From a checkpoint of a small image classifier.
Training: adamw at rate 0.0013, held-out accuracy 87%.
Rows from block 6 of a small image classifier, named by matrix and row number. Rows with one number belong to one neuron. Each number is 500 + 40 x the weight over its row's rms, rounded and kept within 0 to 999. All counts start at 0. Numbers have three digits each. After the name is the row's rms in percent of the matrix's.
After each neuron's rows are labels from the 100 images, of 14848, where the neuron reaches its largest size: "strongest on" is what is common among them. Only what is clearly more common there than usual is listed. The data: telescope images of galaxies (Galaxy Zoo DECaLS).
# gate: MLP gate (model.blocks.6.mlp.gate.weight, 512x192), inputs 156-191
# fc1: MLP up (model.blocks.6.mlp.fc1.weight, 512x192), inputs 156-191
# fc2: MLP down (model.blocks.6.mlp.fc2.weight, 192x512, transposed), outputs 156-191

gate.160 091:528441478497534492546540536585531477458431430459541472464533465486523492468444545530439481497493455506560470
fc1.160 085:483457460465493479536446552475476517484527536483504481483506445449515489482486484495530447482469539559408521
fc2.160 096:483487485532485542512507525492549437445486507501493461487486537582497478496565494503496479472496483479537476
strongest on: roundness: round

gate.469 080:502502539472514514538562565487465463404501486499469484565434516525541515486494497423541515516406522491477538
fc1.469 085:466558523499486519486424466457520486519492458554453523506506526572426516490539474545488477483449438502439500
fc2.469 091:527520527469493513493492451556550547515492583531521497570549531465467505446521545529408533460460428514591487
strongest on: edge-on disk: yes; roundness: cigar-shaped

gate.2 099:529454467422466512488588543504429485471511543509484475490474491459543471503514477515532449482524593509421461
fc1.2 110:511452503476517518544544491469506516483480470505493504407528522559452447501531547508482548519443402487546445
fc2.2 106:490511570512520569554499528507591550508496464570503517529498465530522505501481464435572559502526527544520511
strongest on: shape: star or artifact

gate.80 074:454499526522539554492507528513531472521538525576487491540502521509480507512574486500559515461471436492531461
fc1.80 070:559498496523468504506534508542576523515513558486456508497537542481471542484550474510490592455481493560486467
fc2.80 075:474494516515546506443461495532504511505494468583476507514472566501547525502558454511411540475480459541515490
strongest on: edge-on disk: no; shape: featured or disk; spiral arms: yes

gate.347 079:465511532508449507520472482517587563492484496474443459528476504500456514471540554483476498526488493506461499
fc1.347 074:536455553469543548468514526509530479484550591452483495508408514500520518514563498486513481479542464489445504
fc2.347 080:503547509486505443533508572505427540538500599591450454398521570470522431516571458469474484501506485492552540
strongest on: roundness: round

gate.339 096:451468558502541506540518504480474472476447547414458440505445481489585447503558465459482544487413483450489520
fc1.339 099:473476499482497528483527527474538487474550480388537574533561502502482461554501481468458542533486482483498512
fc2.339 100:496523511469565415543504422480518505505524524567445456427508518497472486550560477499493505488478542520544497
strongest on: spiral arms: yes

gate.325 140:523470480499499491541503502537530539516468552516442498534515467452498497438533443454498530475506429540477508
fc1.325 139:457547566441518540537587489487513519479489487506536494571543453537504455448480498470488551504482493524517473
fc2.325 112:485497462519473520481494509515583548498458493460506509635520498444512482474500483410632504439460397489530486
strongest on: roundness: in between

gate.254 120:515493532493499472501480486439550553474442530497422516511479450542574463425563448439521536456511543469534567
fc1.254 136:448518491482546586558535565506526491534475479526483448552451544523409450449505457497553459529453512488443535
fc2.254 132:491527479453505507496516474435571482471492494472510508509501518511487497471394419505468506519406494458531473
strongest on: shape: star or artifact

gate.371 136:492543535481507508530556540528559481487500443588500486590481473561423490429452467491522516525486547521490463
fc1.371 137:458487513525424488572512446498552590505442526531461469440556493499534546478480503544501590486461532526552451
fc2.371 127:497492510485493502515489490580432505500491404445510537635504488495549492492417546463554476478580493484522467
strongest on: roundness: round

gate.205 088:488432538496535516532517515554519411433522567429500496405461468453477496504499470456500487500485459512487469
fc1.205 089:450459513555505501494453484521538526518495453517460448553504526500499497511519507506477490545443456474469531
fc2.205 089:491522491451502422503499477599422504527512441553455403486501505516535538515509543547460491511597537516528509
strongest on: roundness: round

gate.365 106:522542456467540588499542497563561489464521525463506513473476489511440433479496549476455471563521515514467512
fc1.365 097:489507464512511569520502483523532525534515469471492506506479457492461499421507536473428470482555468517467462
fc2.365 104:518525460555515470503533486430499523557459469549504529450491483510478471528549474481506522486409523512558509
strongest on: shape: featured or disk; edge-on disk: no; spiral arms: yes

gate.378 079:521502455539556509508480559474547432439554471519511502585471498471544505572528516457550515480484426477552493
fc1.378 075:532466540466472515522554486520522536440542457528514447474468500531502525469549510503485576510422477503371516
fc2.378 081:530534575485541529453555538573473501485476467465484504476466524541535491533533519501470498472559464517545480
strongest on: edge-on disk: no; spiral arms: yes

gate.41 133:472525516527546557448443454492515502516532428475471461509491549536523514512568480527508554483457505496513567
fc1.41 127:490494537570541532548478593425465472560495553444446507580515471507465503437512488496454540534531476455534530
fc2.41 112:491545461492502460492509495509478548490445447424498446380458529497469476509530503522506512518490478502477499
strongest on: edge-on disk: no; shape: featured or disk; spiral arms: yes

gate.433 071:514506519479523509579483508537537498473470427459514462535457552526516473517535488432530486447503514436582460
fc1.433 063:554562507516557532520533496541458501509437383524557486495525529514446523516452472487591507520543502547498426
fc2.433 066:510511502473532488461533464502531464481473534505471488409528579512557494486552437481431500535452443479568508
strongest on: edge-on disk: yes; roundness: cigar-shaped

gate.237 123:523514469532511526487503519440446534487495472545486469511502556479523545509509466527514561455418502518482532
fc1.237 121:519521521522534536455453531468451441579510535496498576521557478485458521483475540496427490511537470443573546
fc2.237 116:496490477496507471490550476589647473504453453489483485521517490490514503487563461502555491520500408504495511
strongest on: shape: featured or disk; edge-on disk: no; spiral arms: yes

gate.390 091:535531507515489548541523456488493516511500425564552521534480523507383451549521486499585516481425467544367476
fc1.390 097:489560525492483528520465516547483473484515512593567542498496487452463506455418438427512438523565472565433479
fc2.390 104:513560535535484433486510460465596491520548576519458477528492454508501427521570453520477434495518459493537537
strongest on: roundness: in between

gate.385 110:503527478548501467463487545495526519534486482458496434561464527506578511510554426511556496469447583479476549
fc1.385 118:514444483480456487513485481581550543476511602458541494446462551513570535551522515509532505405472483508473452
fc2.385 111:477566499494491561511475497534420545478502471488509498468492526463558492469451535509525535438509455529528499
strongest on: shape: featured or disk; edge-on disk: no; spiral arms: yes

gate.507 098:513521481505519525467478465476453448416538493444488421560471534476523445495515471519459482483485507471459502
fc1.507 095:507455546455476480499495529471526497515506523476485541620579473535467518473557552514491551510466512531481560
fc2.507 102:497487595498525456455482489514502491451547560539540536431505532541460480487543450497561458518435504520614512
strongest on: roundness: cigar-shaped

gate.314 083:480455564530545502514504565544548420538466461461483495533516444534445441435488509429494550539472445431502491
fc1.314 087:517479501528494464507467468517550541496474458442474522493438505523534484495579568501497503442472473483492539
fc2.314 087:473552477494580481491511579532495441514489434604473515505485465544579450509488484429468463486511516495474507
strongest on: edge-on disk: yes

gate.501 075:423504528482545514586503495489477469511518548433469453396482485543480451505550500486497535495460468470543492
fc1.501 070:579515462465515520561505465547443522550487531431538513415512465499510522545527511533513537484534498447502424
fc2.501 073:506545546521508534491475541482454453452549545480428448470471546523493456468537551485507497555468454500515475
strongest on: shape: featured or disk; edge-on disk: no

gate.449 101:476450557479531538541515561441415455521434502391493452517533487498556464492515492472496515503480559481504507
fc1.449 110:552431435509505473526486513478473514475505554475507466457528516419572545475615482481522512437448476532422525
fc2.449 112:493520420478539438541502561442511494530542439615468546490488541472479465530513501503545536478460506506526522
strongest on: shape: featured or disk; edge-on disk: no; spiral arms: yes

gate.511 092:554516525480560451490546513510591499395469425599548525468441471533548479502488509482456470498503454500557488
fc1.511 096:608574435493447509478484493508441478482497560535520561455510545443494525562465517482456504422526507511503477
fc2.511 106:503539473474540453504503576488512456458491450515530467445525481457467452556547552462407474528396515512488509
strongest on: roundness: cigar-shaped; edge-on disk: yes

gate.109 092:498560454512487552452470505510529503545545417516516464516560539486421472549496443494560526481491454557547509
fc1.109 092:511563483484495500451464448532500494514567477551534560478489491534437536502474547546497495486523469494516502
fc2.109 107:512557595478523542555523533479487490531481463505417488461455518501563410565557531474514484513499420474506513
strongest on: roundness: in between

gate.3 093:509517510435524476495577469572481495453469471517518550559494487502508475462492513494490461474543529546470485
fc1.3 101:485530503539542515445465461482557484461577470468471460562512481589487487513592518531471564498436522462538556
fc2.3 107:565456501489555523473545586459479547449520418531525496475506531515495425508529512481528482469475555510522527
strongest on: roundness: round

gate.306 135:484439477527464493501506466495508509439404524423450402489527475442509532510577534491477513538478497496520465
fc1.306 137:505543449480519512585561528468465514473446445576500530436507501543451487506482534478547533519512516495541480
fc2.306 142:540468501506505473503497514400563512479495585505478515460448464483553509493487524483601469539447412520496516
strongest on: roundness: in between

gate.201 084:442449404559436534559427533528581521521496472501467405444488506528467530481576444495479538481495437530435461
fc1.201 083:521457455477484508518487463562565518512576473488466541456513481547463473509508577536518547450459466508456466
fc2.201 090:526569480515519448473488534445508463505521531551459417439513453525508439527665577452489489544466484482497480
strongest on: edge-on disk: no; spiral arms: yes; bar: no

gate.430 118:492521546456511507562584486519500536464440547525545519405482510565444479487476539493457475530471502487454400
fc1.430 115:440529567483515503501465476529493474517514548439490488490479419513496481487499532492450466576531535471490458
fc2.430 123:481543445497466517497521429485422539480476537422511534485498533486532532521524436544537472484507522522521509
strongest on: roundness: cigar-shaped; edge-on disk: yes

gate.459 090:539465528541484495514474523550496521497431476447524480471523478496553533463504490458587530441493528575508518
fc1.459 096:565454517512514533471489490453494486477509574512531449556497527460489505553510431534504564485498476554502499
fc2.459 095:533496532503522514480439555547408491509512586597508489457464522458537455493489497458491505494509509472436550
strongest on: shape: featured or disk; edge-on disk: no; spiral arms: yes

gate.487 085:532520504468539491589501528556471472485441447508525492518525474560481463465494494443505473531501508528531499
fc1.487 075:537457488554482498516449472534457512553533497457464540454457542431529547477528523558497516448534434449553467
fc2.487 090:512495480502550512476468582495470486484537403565457520547485552481481513474555548453475530508503491562446437
strongest on: roundness: cigar-shaped; edge-on disk: yes

gate.309 087:447429524469515496570512548514489466520413551400498491467521520477546481492569433466577514521431494464523514
fc1.309 084:458468522489507460521502532514486429512533541445527490508515520510509526574499523470490488503495595495533530
fc2.309 088:544520503453514496531507516525406432501464524565443422557511580490472440530568464539583480505428510468525530
strongest on: roundness: cigar-shaped; edge-on disk: yes

gate.15 084:472507396478575517448498449487475467479529445489493502555471465447529463511469555497485418493448573462466521
fc1.15 087:534513399514419457454481529469453506526458466508485511560528474455556540476522494527493500486477508530506588
fc2.15 087:438556484474520506551498454464536486498535578563426534526461533469511443497574498515520464486505541555470460
strongest on: spiral arms: yes

gate.230 122:517479466437502467524500490511479504392466570500508460486468546460610453555552494480519499485490565525499500
fc1.230 127:480498469427514559537551465453505538493514533450488495508534505581472454498525560486544528502466421462522475
fc2.230 115:532526491469469499499502476535601542487500553591503511446496466503522492486433512391535492518577484496504518
strongest on: edge-on disk: yes; roundness: cigar-shaped

gate.214 080:508471521519547556558493545508507495535435515421424495475504502434466468482532475440520542471470507466552509
fc1.214 076:500507575527508448550488464585527534485479436514503481448447506529517472460513554503554528463493505551480452
fc2.214 089:542498501521604476494507581493515514517498491620469537458513503522450442502583510452482498485472468514527486
strongest on: edge-on disk: no; spiral arms: yes

gate.342 096:466495470551468503491514477509520491504514451428476489488543555519540480487526495532547537498455540516458529
fc1.342 103:443499555513487509553489552548524484521482543429456523488515463496492538439527472514472538545563490501526564
fc2.342 104:476508477512475481526506498464490516482489403472456483523436485493440488477491493558543501552487460545526452
strongest on: edge-on disk: no; spiral arms: yes

gate.372 097:561442519517482489533547571486486490512414497509459434433466450440533490471527494475505497514489473498430479
fc1.372 094:503459549472527510503532472524458455488530517444493483530490516494511506519434510479484475543513539518517460
fc2.372 102:514500415549497481486509521464449496513508492549430481531501493491421453539516538526520526527376463499436516
strongest on: roundness: cigar-shaped

gate.127 147:533611475480471503481479481552572519467548462523537524519483557466423470516419472483474462488476340539502429
fc1.127 162:498503499527499432402427425517512499532563495450480479510468515503589576551529553542485520470489513490552535
fc2.127 132:491519633487477543488504520477439494524490441513465568543505471469519467508519524463545486505602445505487479
strongest on: roundness: in between

gate.240 100:489512493475475497484513510547465477522523486493538494463567486451423550529492457502428509557538506484514447
fc1.240 095:525461547482505474501537564563458484500476517435501458520488484491608519473546525505509479513497485498589511
fc2.240 105:571464542475534525516473439471503513436468490472593523623441548516556464492545465517390468546442461493533485
strongest on: shape: featured or disk; edge-on disk: no; spiral arms: yes

gate.458 066:484524494540450541512474558496479518539523547468502481483544580418408559506534453509553533413439447495496467
fc1.458 062:443549499476540506525478477593435499562551474499517434559501494516457535540454481575509528518537479463530530
fc2.458 073:519506496512550503467499529535517557513530550658423521438476536528518448473609489456455533528473475539503511
strongest on: roundness: in between

gate.219 140:456507465469516556502533584452541490486528508471471523522510495517471455447548480467514502496487423505502532
fc1.219 134:502510520523466532561536513521525515454479499602475462469525504566501536478496517515496562518470488523460486
fc2.219 110:518515441506460528501497555454559511534487431530542491499496469513509491492459480439483498492442381508503488
strongest on: shape: featured or disk; edge-on disk: no; spiral arms: yes

gate.144 083:567472535520464437535435516563546514570507443486428469530489436473543503511522550523535552461505460501505513
fc1.144 079:562461471473540450506536505529518495496438498427456574428534454457501472491544569458536474488548486505564492
fc2.144 083:500537490516495503457491432577457484557461449433500493531524558535484465491544597475614487474441476555498465
strongest on: bar: no

gate.192 084:455558483475518512519523516512503424455505413556534516551495441565503506477495528547478517497486470475501489
fc1.192 089:534439464501510463498495500493451456558538520486493504534467448486482470443572540460504434504525561532445510
fc2.192 096:508542455554446519471507449493465507473510557522470482518472507483519498541516552502522422465524511355499496
strongest on: roundness: round

gate.346 104:474454519450510457502554532538480485473437505434457461455473450504555470462489578445478529502500471503435554
fc1.346 095:411525432515447486511449467540457526490509548534478493395473493481471506486425539543499482579504480511502509
fc2.346 105:470513543529452536463525447438507516490520539434522540566485531484478549524497498551574479474503495516545539
strongest on: roundness: cigar-shaped

gate.476 077:445451530469561499585502497497557486487461500451466495533559486502558432492565510431510521532503456497451454
fc1.476 080:511545458467468508473469436568490514483509473496539456418466520466468573588451501561501511488460504528527470
fc2.476 084:528540532500520536473445505457517477502546525532471523564497504505525500469520536490472490543495467519520556
strongest on: edge-on disk: yes

gate.406 083:485474502512565456503526484566518484437568514479526542470471494554495498531510538521568492508534440488504517
fc1.406 080:475448420532488548466465466445501547458484579518477472399531477484512554550546558528474527499458461494494485
fc2.406 086:471460547515474489464501501522567503507499546527474523462554470522550500551466476448389539528450453487460486
strongest on: shape: featured or disk; edge-on disk: no; spiral arms: yes

gate.9 085:500516517511509546510531480563536560541521477452468526396468451518428556478513532547515545489476488459426474
fc1.9 082:480518474539471535533458509549510539567563518531470435468464515494470497526528470515549494570521458496400528
fc2.9 082:465504500479472446524479471493533474498503513537485417411468511474532448519619501465498447512406482502514465
strongest on: bar: no

gate.24 081:438539460490495608508574495499515470520471475548511452481505475511443478497508520512524474491445549495454530
fc1.24 077:540491485469528496483477492461502560500527505531472522423500549512538447521451470504464516490497437547438454
fc2.24 088:593510550519497470454446469522451460532539443461514490553493493453517481539495467498432440549559520494549447
strongest on: edge-on disk: no; spiral arms: yes; bar: no

gate.146 083:522497498513513536494478543452469448498454453465508499559515469560563442541529432453482523480457535500555536
fc1.146 086:507490496520503487506491500476468515445533613483487490534495531465549531498605465529515543488469488503427581
fc2.146 082:505521471505498501503476508416539563474568471535476530529487517462515483475510466487531477511476488475530467
strongest on: shape: featured or disk; edge-on disk: no; spiral arms: yes

gate.414 084:470516436505467530506505490475447504519456514476517547568563469538452512441573500468594583501506526489440560
fc1.414 084:533507503519445443503459404577525526537496493569496430526505512546457499505495553574510479509496546491542407
fc2.414 089:499523486521541504475431486456490493503482472512473438571527451520497497539499565478466518485387452463438495
strongest on: roundness: round

gate.232 127:503524491482491523460542507489495468463506528509508514593466509490517496488462498534524467486492490526556504
fc1.232 124:506525527524452503380408529518501479586581492504512529575522478479521528484455492523483451512519538530479507
fc2.232 114:476532510510470498499471541500409509500484589488518417490499481547486468479605427601404467529445619545436533
strongest on: shape: star or artifact

gate.424 134:530588476514508541469491489488534579463489389554490523575485542529495519498491456479562470458459560549429509
fc1.424 140:454491524468499510525486483485551476538526556442461485475533473554485480469534574486502562500476459490496497
fc2.424 121:515493469497527455498527499602560511476493465459491479381483524502442562493421505498545509511566497506492508
strongest on: shape: featured or disk; edge-on disk: no; spiral arms: yes

gate.7 148:468478515481549559516559585428527503492516515419485537502551490535406463453585482452510510463499425497493497
fc1.7 136:470517534511471508520491494540497510478514557484484468450539527553504554473554493540471583494470457511492521
fc2.7 117:502484371497492497500488491482520508525491467445498502530487482497522520498526458458471512474517402499477483
strongest on: spiral arms: yes

gate.421 084:526479570447480535533548505544488510512398446505520463550468473541540459486517521411447506486484442567556465
fc1.421 079:565498500482444443547505486545515516434533458481501481449546475495556561511518581520430486430525502519483522
fc2.421 084:449499505462473500517460491539505489512513526496522493516527557528477502499544503482499558463441484480498463
strongest on: roundness: cigar-shaped

gate.326 130:513552517465486483525561486499561548407458474554485524512521496562520525517493435511483576515454507521487430
fc1.326 134:478451546479510474559498482530516465478438606477475471462466458571531442503569573472488510504518526434602499
fc2.326 111:489500481500527446505480455520597532477544551505523483484525499456481450471562503459539509473561448465507508
strongest on: edge-on disk: no; spiral arms: yes

gate.316 117:520533554478460498501546464526537558440497469597460515511459548529531524507498401510529595465465563518482452
fc1.316 119:431513554505523508555488485500575499532450561439443508536496440553468457436549541452531548515465460500535532
fc2.316 103:494464517457459477482507406540581456481514512477517490461532544538521462470447486429586507525486415543527495
strongest on: spiral arms: yes

gate.93 127:459520464485500525515522538487480495427514493509519478460504566500522473521555511492554490504500536504484509
fc1.93 128:496479481451526523561566516444518524432453573494481481438518466513532455478527479486517556501470461468500442
fc2.93 120:503518502476509571503496480503631505479482419500542572478477433462508497509430497420524519509558442526452508
strongest on: roundness: cigar-shaped

gate.252 106:565502509407511468519563491531412476480443493452543513473558508441566448525495536482501444453577576502468510
fc1.252 115:480507436475481493549472575421477570493456445499420491462551477456465507444523461437485502547489470479534474
fc2.252 123:552518501502527535481527536422529505481517434505473514579486550479442562475588489435449516490434546549511463
strongest on: edge-on disk: yes

gate.22 081:503429591475537475551559571578460472490496453461568512467421449490543486492514458506459502533538596500485513
fc1.22 077:527536529521529540515435531525485493496505516514519464450501449527516534512603457506513528465528459518399554
fc2.22 085:525527489474512563547463491512444533523501540533443452498494479577559487458546545576538559519491489491451537
strongest on: shape: featured or disk; edge-on disk: yes; roundness: cigar-shaped

gate.388 137:516435521502497474537510497523508519467439505484423524523515465464491498429517493485495518469484406569444503
fc1.388 141:537501469562458451442435488543446518550496501564493488420479508438538557551486512524481458475524528482451513
fc2.388 103:506494505485481498505495505513353506480539444485534538458515523507490487513433521592375509491535638497465483
strongest on: roundness: cigar-shaped

gate.362 093:455401522476537470572493505547612543540489466462411539448495435544507493426556525489525553446500470513486445
fc1.362 093:466517456526524487585498564546465481510448445633481511463483496474466506491519518535496455526529493549463465
fc2.362 096:492477570533468505467500489494565485511503597513508440506503550548459476452561435561589495508419505562502497
strongest on: roundness: round

gate.226 092:487524526542534565520497533542475449526522414534527443437517535487493500551460490494513514533506538499474535
fc1.226 086:492503479475504446473497449468470500502473588437489462504479479490547501547515574569511470542547533432637508
fc2.226 090:534481531580478501500480561601532532530494409547450500488473560546507514531534433478488468458514429564507539
strongest on: shape: featured or disk; edge-on disk: yes; roundness: cigar-shaped

gate.441 125:479507468433522509452539508506509502451532452562479456550496526524472466453483449471497445551482530524538486
fc1.441 131:455535436567469478458395404443566550545502493537459457514480562489506564553499490526517586485468455481491513
fc2.441 115:527518531485475494503486474513402474523475468494502508447492501450497485492464537471568510498606445498489541
strongest on: roundness: cigar-shaped; edge-on disk: yes

gate.303 073:480542476564518467532518515499475498544517497566497458417531493519555547558489500550503496527495482478485449
fc1.303 071:530459524537501543520432520573559469527477492427491551365447476439465534527460524488526491469499462511459455
fc2.303 074:490532550537559506479531412542466499540489612525446488374429564506502444480524549442418501489432520485463551
strongest on: spiral arms: yes

gate.328 074:506502548491516475513475608558533534511433523483499505481524406530446459487567420479497574489452446495395533
fc1.328 063:493454525520512545509440446558547454514483482459497474449515460537476562520447481518494588459482467487516489
fc2.328 073:520524492525528423454506472534509555481495540563435476404485538555535506482561453500417482560483481564512511
strongest on: bar: no

gate.380 078:483587407506406506486435451550572528526494432471522473469475463456452541490508543517515549488465468579471420
fc1.380 072:477566534520517515462470496506482452551555485509542460513527591463484481476543414503559535512520467583498499
fc2.380 076:497583514503523509506536465492575525456528547609435469456473557508578499486555471526462457505488499512551500
strongest on: roundness: in between

gate.72 104:479435483486490505556515527455480558446401577476513467424482487514537453495577479431535487499488509463446453
fc1.72 109:498504473467473483569536515513446470490462484473485517385493484475495467529477485531541472480558493468554450
fc2.72 112:494482445465458527537481572505516455538454415496510487532535474491543468555495446549493484513452478452519476
strongest on: roundness: cigar-shaped

gate.317 100:525534486521511570573571508464474468483479496499530485497492559565492524571489412571512571492493503456554472
fc1.317 097:494536500467525463462503552508527486501554508391508527553494497534497483459516573506470509496567528474459582
fc2.317 101:567520495528509480524530459495542455536507485468519560388489512520457510504541416502528476538518471431472474
strongest on: edge-on disk: no; spiral arms: yes

gate.255 098:473489530542539507500506481550541498458481572425489482469555511526500490511561553485453512504457480454470483
fc1.255 093:463547512467461558499542476493472500486487521488561484437531566471431501528495446546540528509484404479463520
fc2.255 105:469463526485482538471537450418469538486468567460493455556501442549537529497518430576497488459353434527531481
strongest on: shape: featured or disk; edge-on disk: no; spiral arms: yes

gate.286 118:437514526490574516508503553464521481529493491443539486482544542586463443537565508529538562524453440443498508
fc1.286 121:539487520469491486529597518526469488466432505543485506525518525491474519478509510487468532457497515558547478
fc2.286 118:493506543498512536461528520521576544479476525548507480487501499575548543511466462381536519518403391514501539
strongest on: roundness: round

gate.312 092:505497546489497476547556484497526477439535549501514517500525506521485469524527536461540550511469519445522418
fc1.312 084:515482517511495528484535485509496511551540593435543464451516567483563578526535509517487548501469521475521455
fc2.312 090:511520476508478516523512461475552531513564438552499500521458554553487487483521544514472520492423447511468463
strongest on: shape: featured or disk; edge-on disk: no; spiral arms: yes

gate.343 110:546457505508478451553526531538519510432478504473482561462513429451478463435508490478455504459513443538420439
fc1.343 118:439471527446538527576551540441525515498460531438501485589508428542483440446539496434483536508505502518582492
fc2.343 099:462527535491491564531504528485610491495423591541511498539508466533551527505540509466566530498467376521478514
strongest on: roundness: cigar-shaped; edge-on disk: yes

gate.182 123:434480487433515503506515535503551520399500479470507451523486457502521448452510513487482445566465544490490499
fc1.182 134:520535557463469525512568560521471454454501510512580553514518451473470452478398484459514470495517552521552472
fc2.182 118:533527479525525542483491564456594519508498461481524500514505509521493543513464439503468523526490561466534530
strongest on: roundness: cigar-shaped

gate.451 106:430477437501535535498539511550509487400508530486466449373450493520510481527504519523505502509414551546427425
fc1.451 125:505538527444501503496553510594493520475530519493562515447540520510469450497470502518521456498542469514476454
fc2.451 105:471470451488486510502525496594516550484482469430496535478433506497522488467434461483538489495478546505495506
strongest on: shape: featured or disk; edge-on disk: no; spiral arms: yes

gate.377 100:514480547527506507477506495523528494474562450498513461526546512478482519511446462542525480516438538537501486
fc1.377 094:543493512507491504478533510504453486542548483512552543462561506460498549590469559506502493444524434521432478
fc2.377 094:494541519476479467506538441438497498469538603516433507485441501430511467506541548504617527549491504469470539
strongest on: edge-on disk: no; spiral arms: yes

gate.383 132:584467540527447483544500492500494519498445498490509541479506481473541515472471538501434519464472491547498425
fc1.383 139:481542459534486453444459401513528550519500516555499433476530567509558580525546568552515499472405499496483507
fc2.383 126:501483523493497523509518537484418522504506410509539538528495527511513502481481484503420498513524492554540488
strongest on: roundness: round

gate.125 158:462493525455535550495542619456537501487516504414509531535533490521400461456560472456539493503480463501464497
fc1.125 147:536481463503542489505487518456504476532484464480501549561467464483519431504444485457528452489518504461544530
fc2.125 131:491514602490451481507511457523490490499493585456524476513507493486475515502436514592497519519506561512486488
strongest on: shape: featured or disk; edge-on disk: no; spiral arms: yes

gate.491 066:585479444507556569556507572522468457539401447442488519506433422434507523490483491508538534422456501554466434
fc1.491 064:489463488507493470548521492551429479512488461490527463551431481483522454482491499521550444505497510562511479
fc2.491 065:522544518522561479452518510536475510510522443549492471425484549532514518499535485476431451542476458484563516
strongest on: roundness: round

gate.239 159:472523479495483505502530485462517535409483463568497467505507554559527490571478452504479550516406561507480463
fc1.239 152:480482516457540472524486453527518481461495570465481466452475485567541452494577630511498510549472487419549504
fc2.239 146:495493448501488494510495423510611473509471545586498528440495496499464550500597518444544490478529465467447473
strongest on: edge-on disk: no; spiral arms: yes

gate.40 101:467484485495513526545458583526602470447459571461481497399461415492501491514476484474546527465527466457532479
fc1.40 095:501446496556462477473481490539483531488480471505420465502463488438505574476484468492511564478499504506433469
fc2.40 111:480521462471531434479464490504531428445522561489500508446550538511493491480554469534450495483456538501484506
strongest on: roundness: in between

gate.202 077:483521449498497547530536483526567468486481432522500553480499445493469541516443498475517526440437422513469412
fc1.202 066:509471542461491524510557530504510533478482464581479439460412530501496554496506452490460521494409440539474478
fc2.202 071:570505500483556505442527454574489518553518495532451503459505610486524455548583493488429510479507480454557527
strongest on: roundness: in between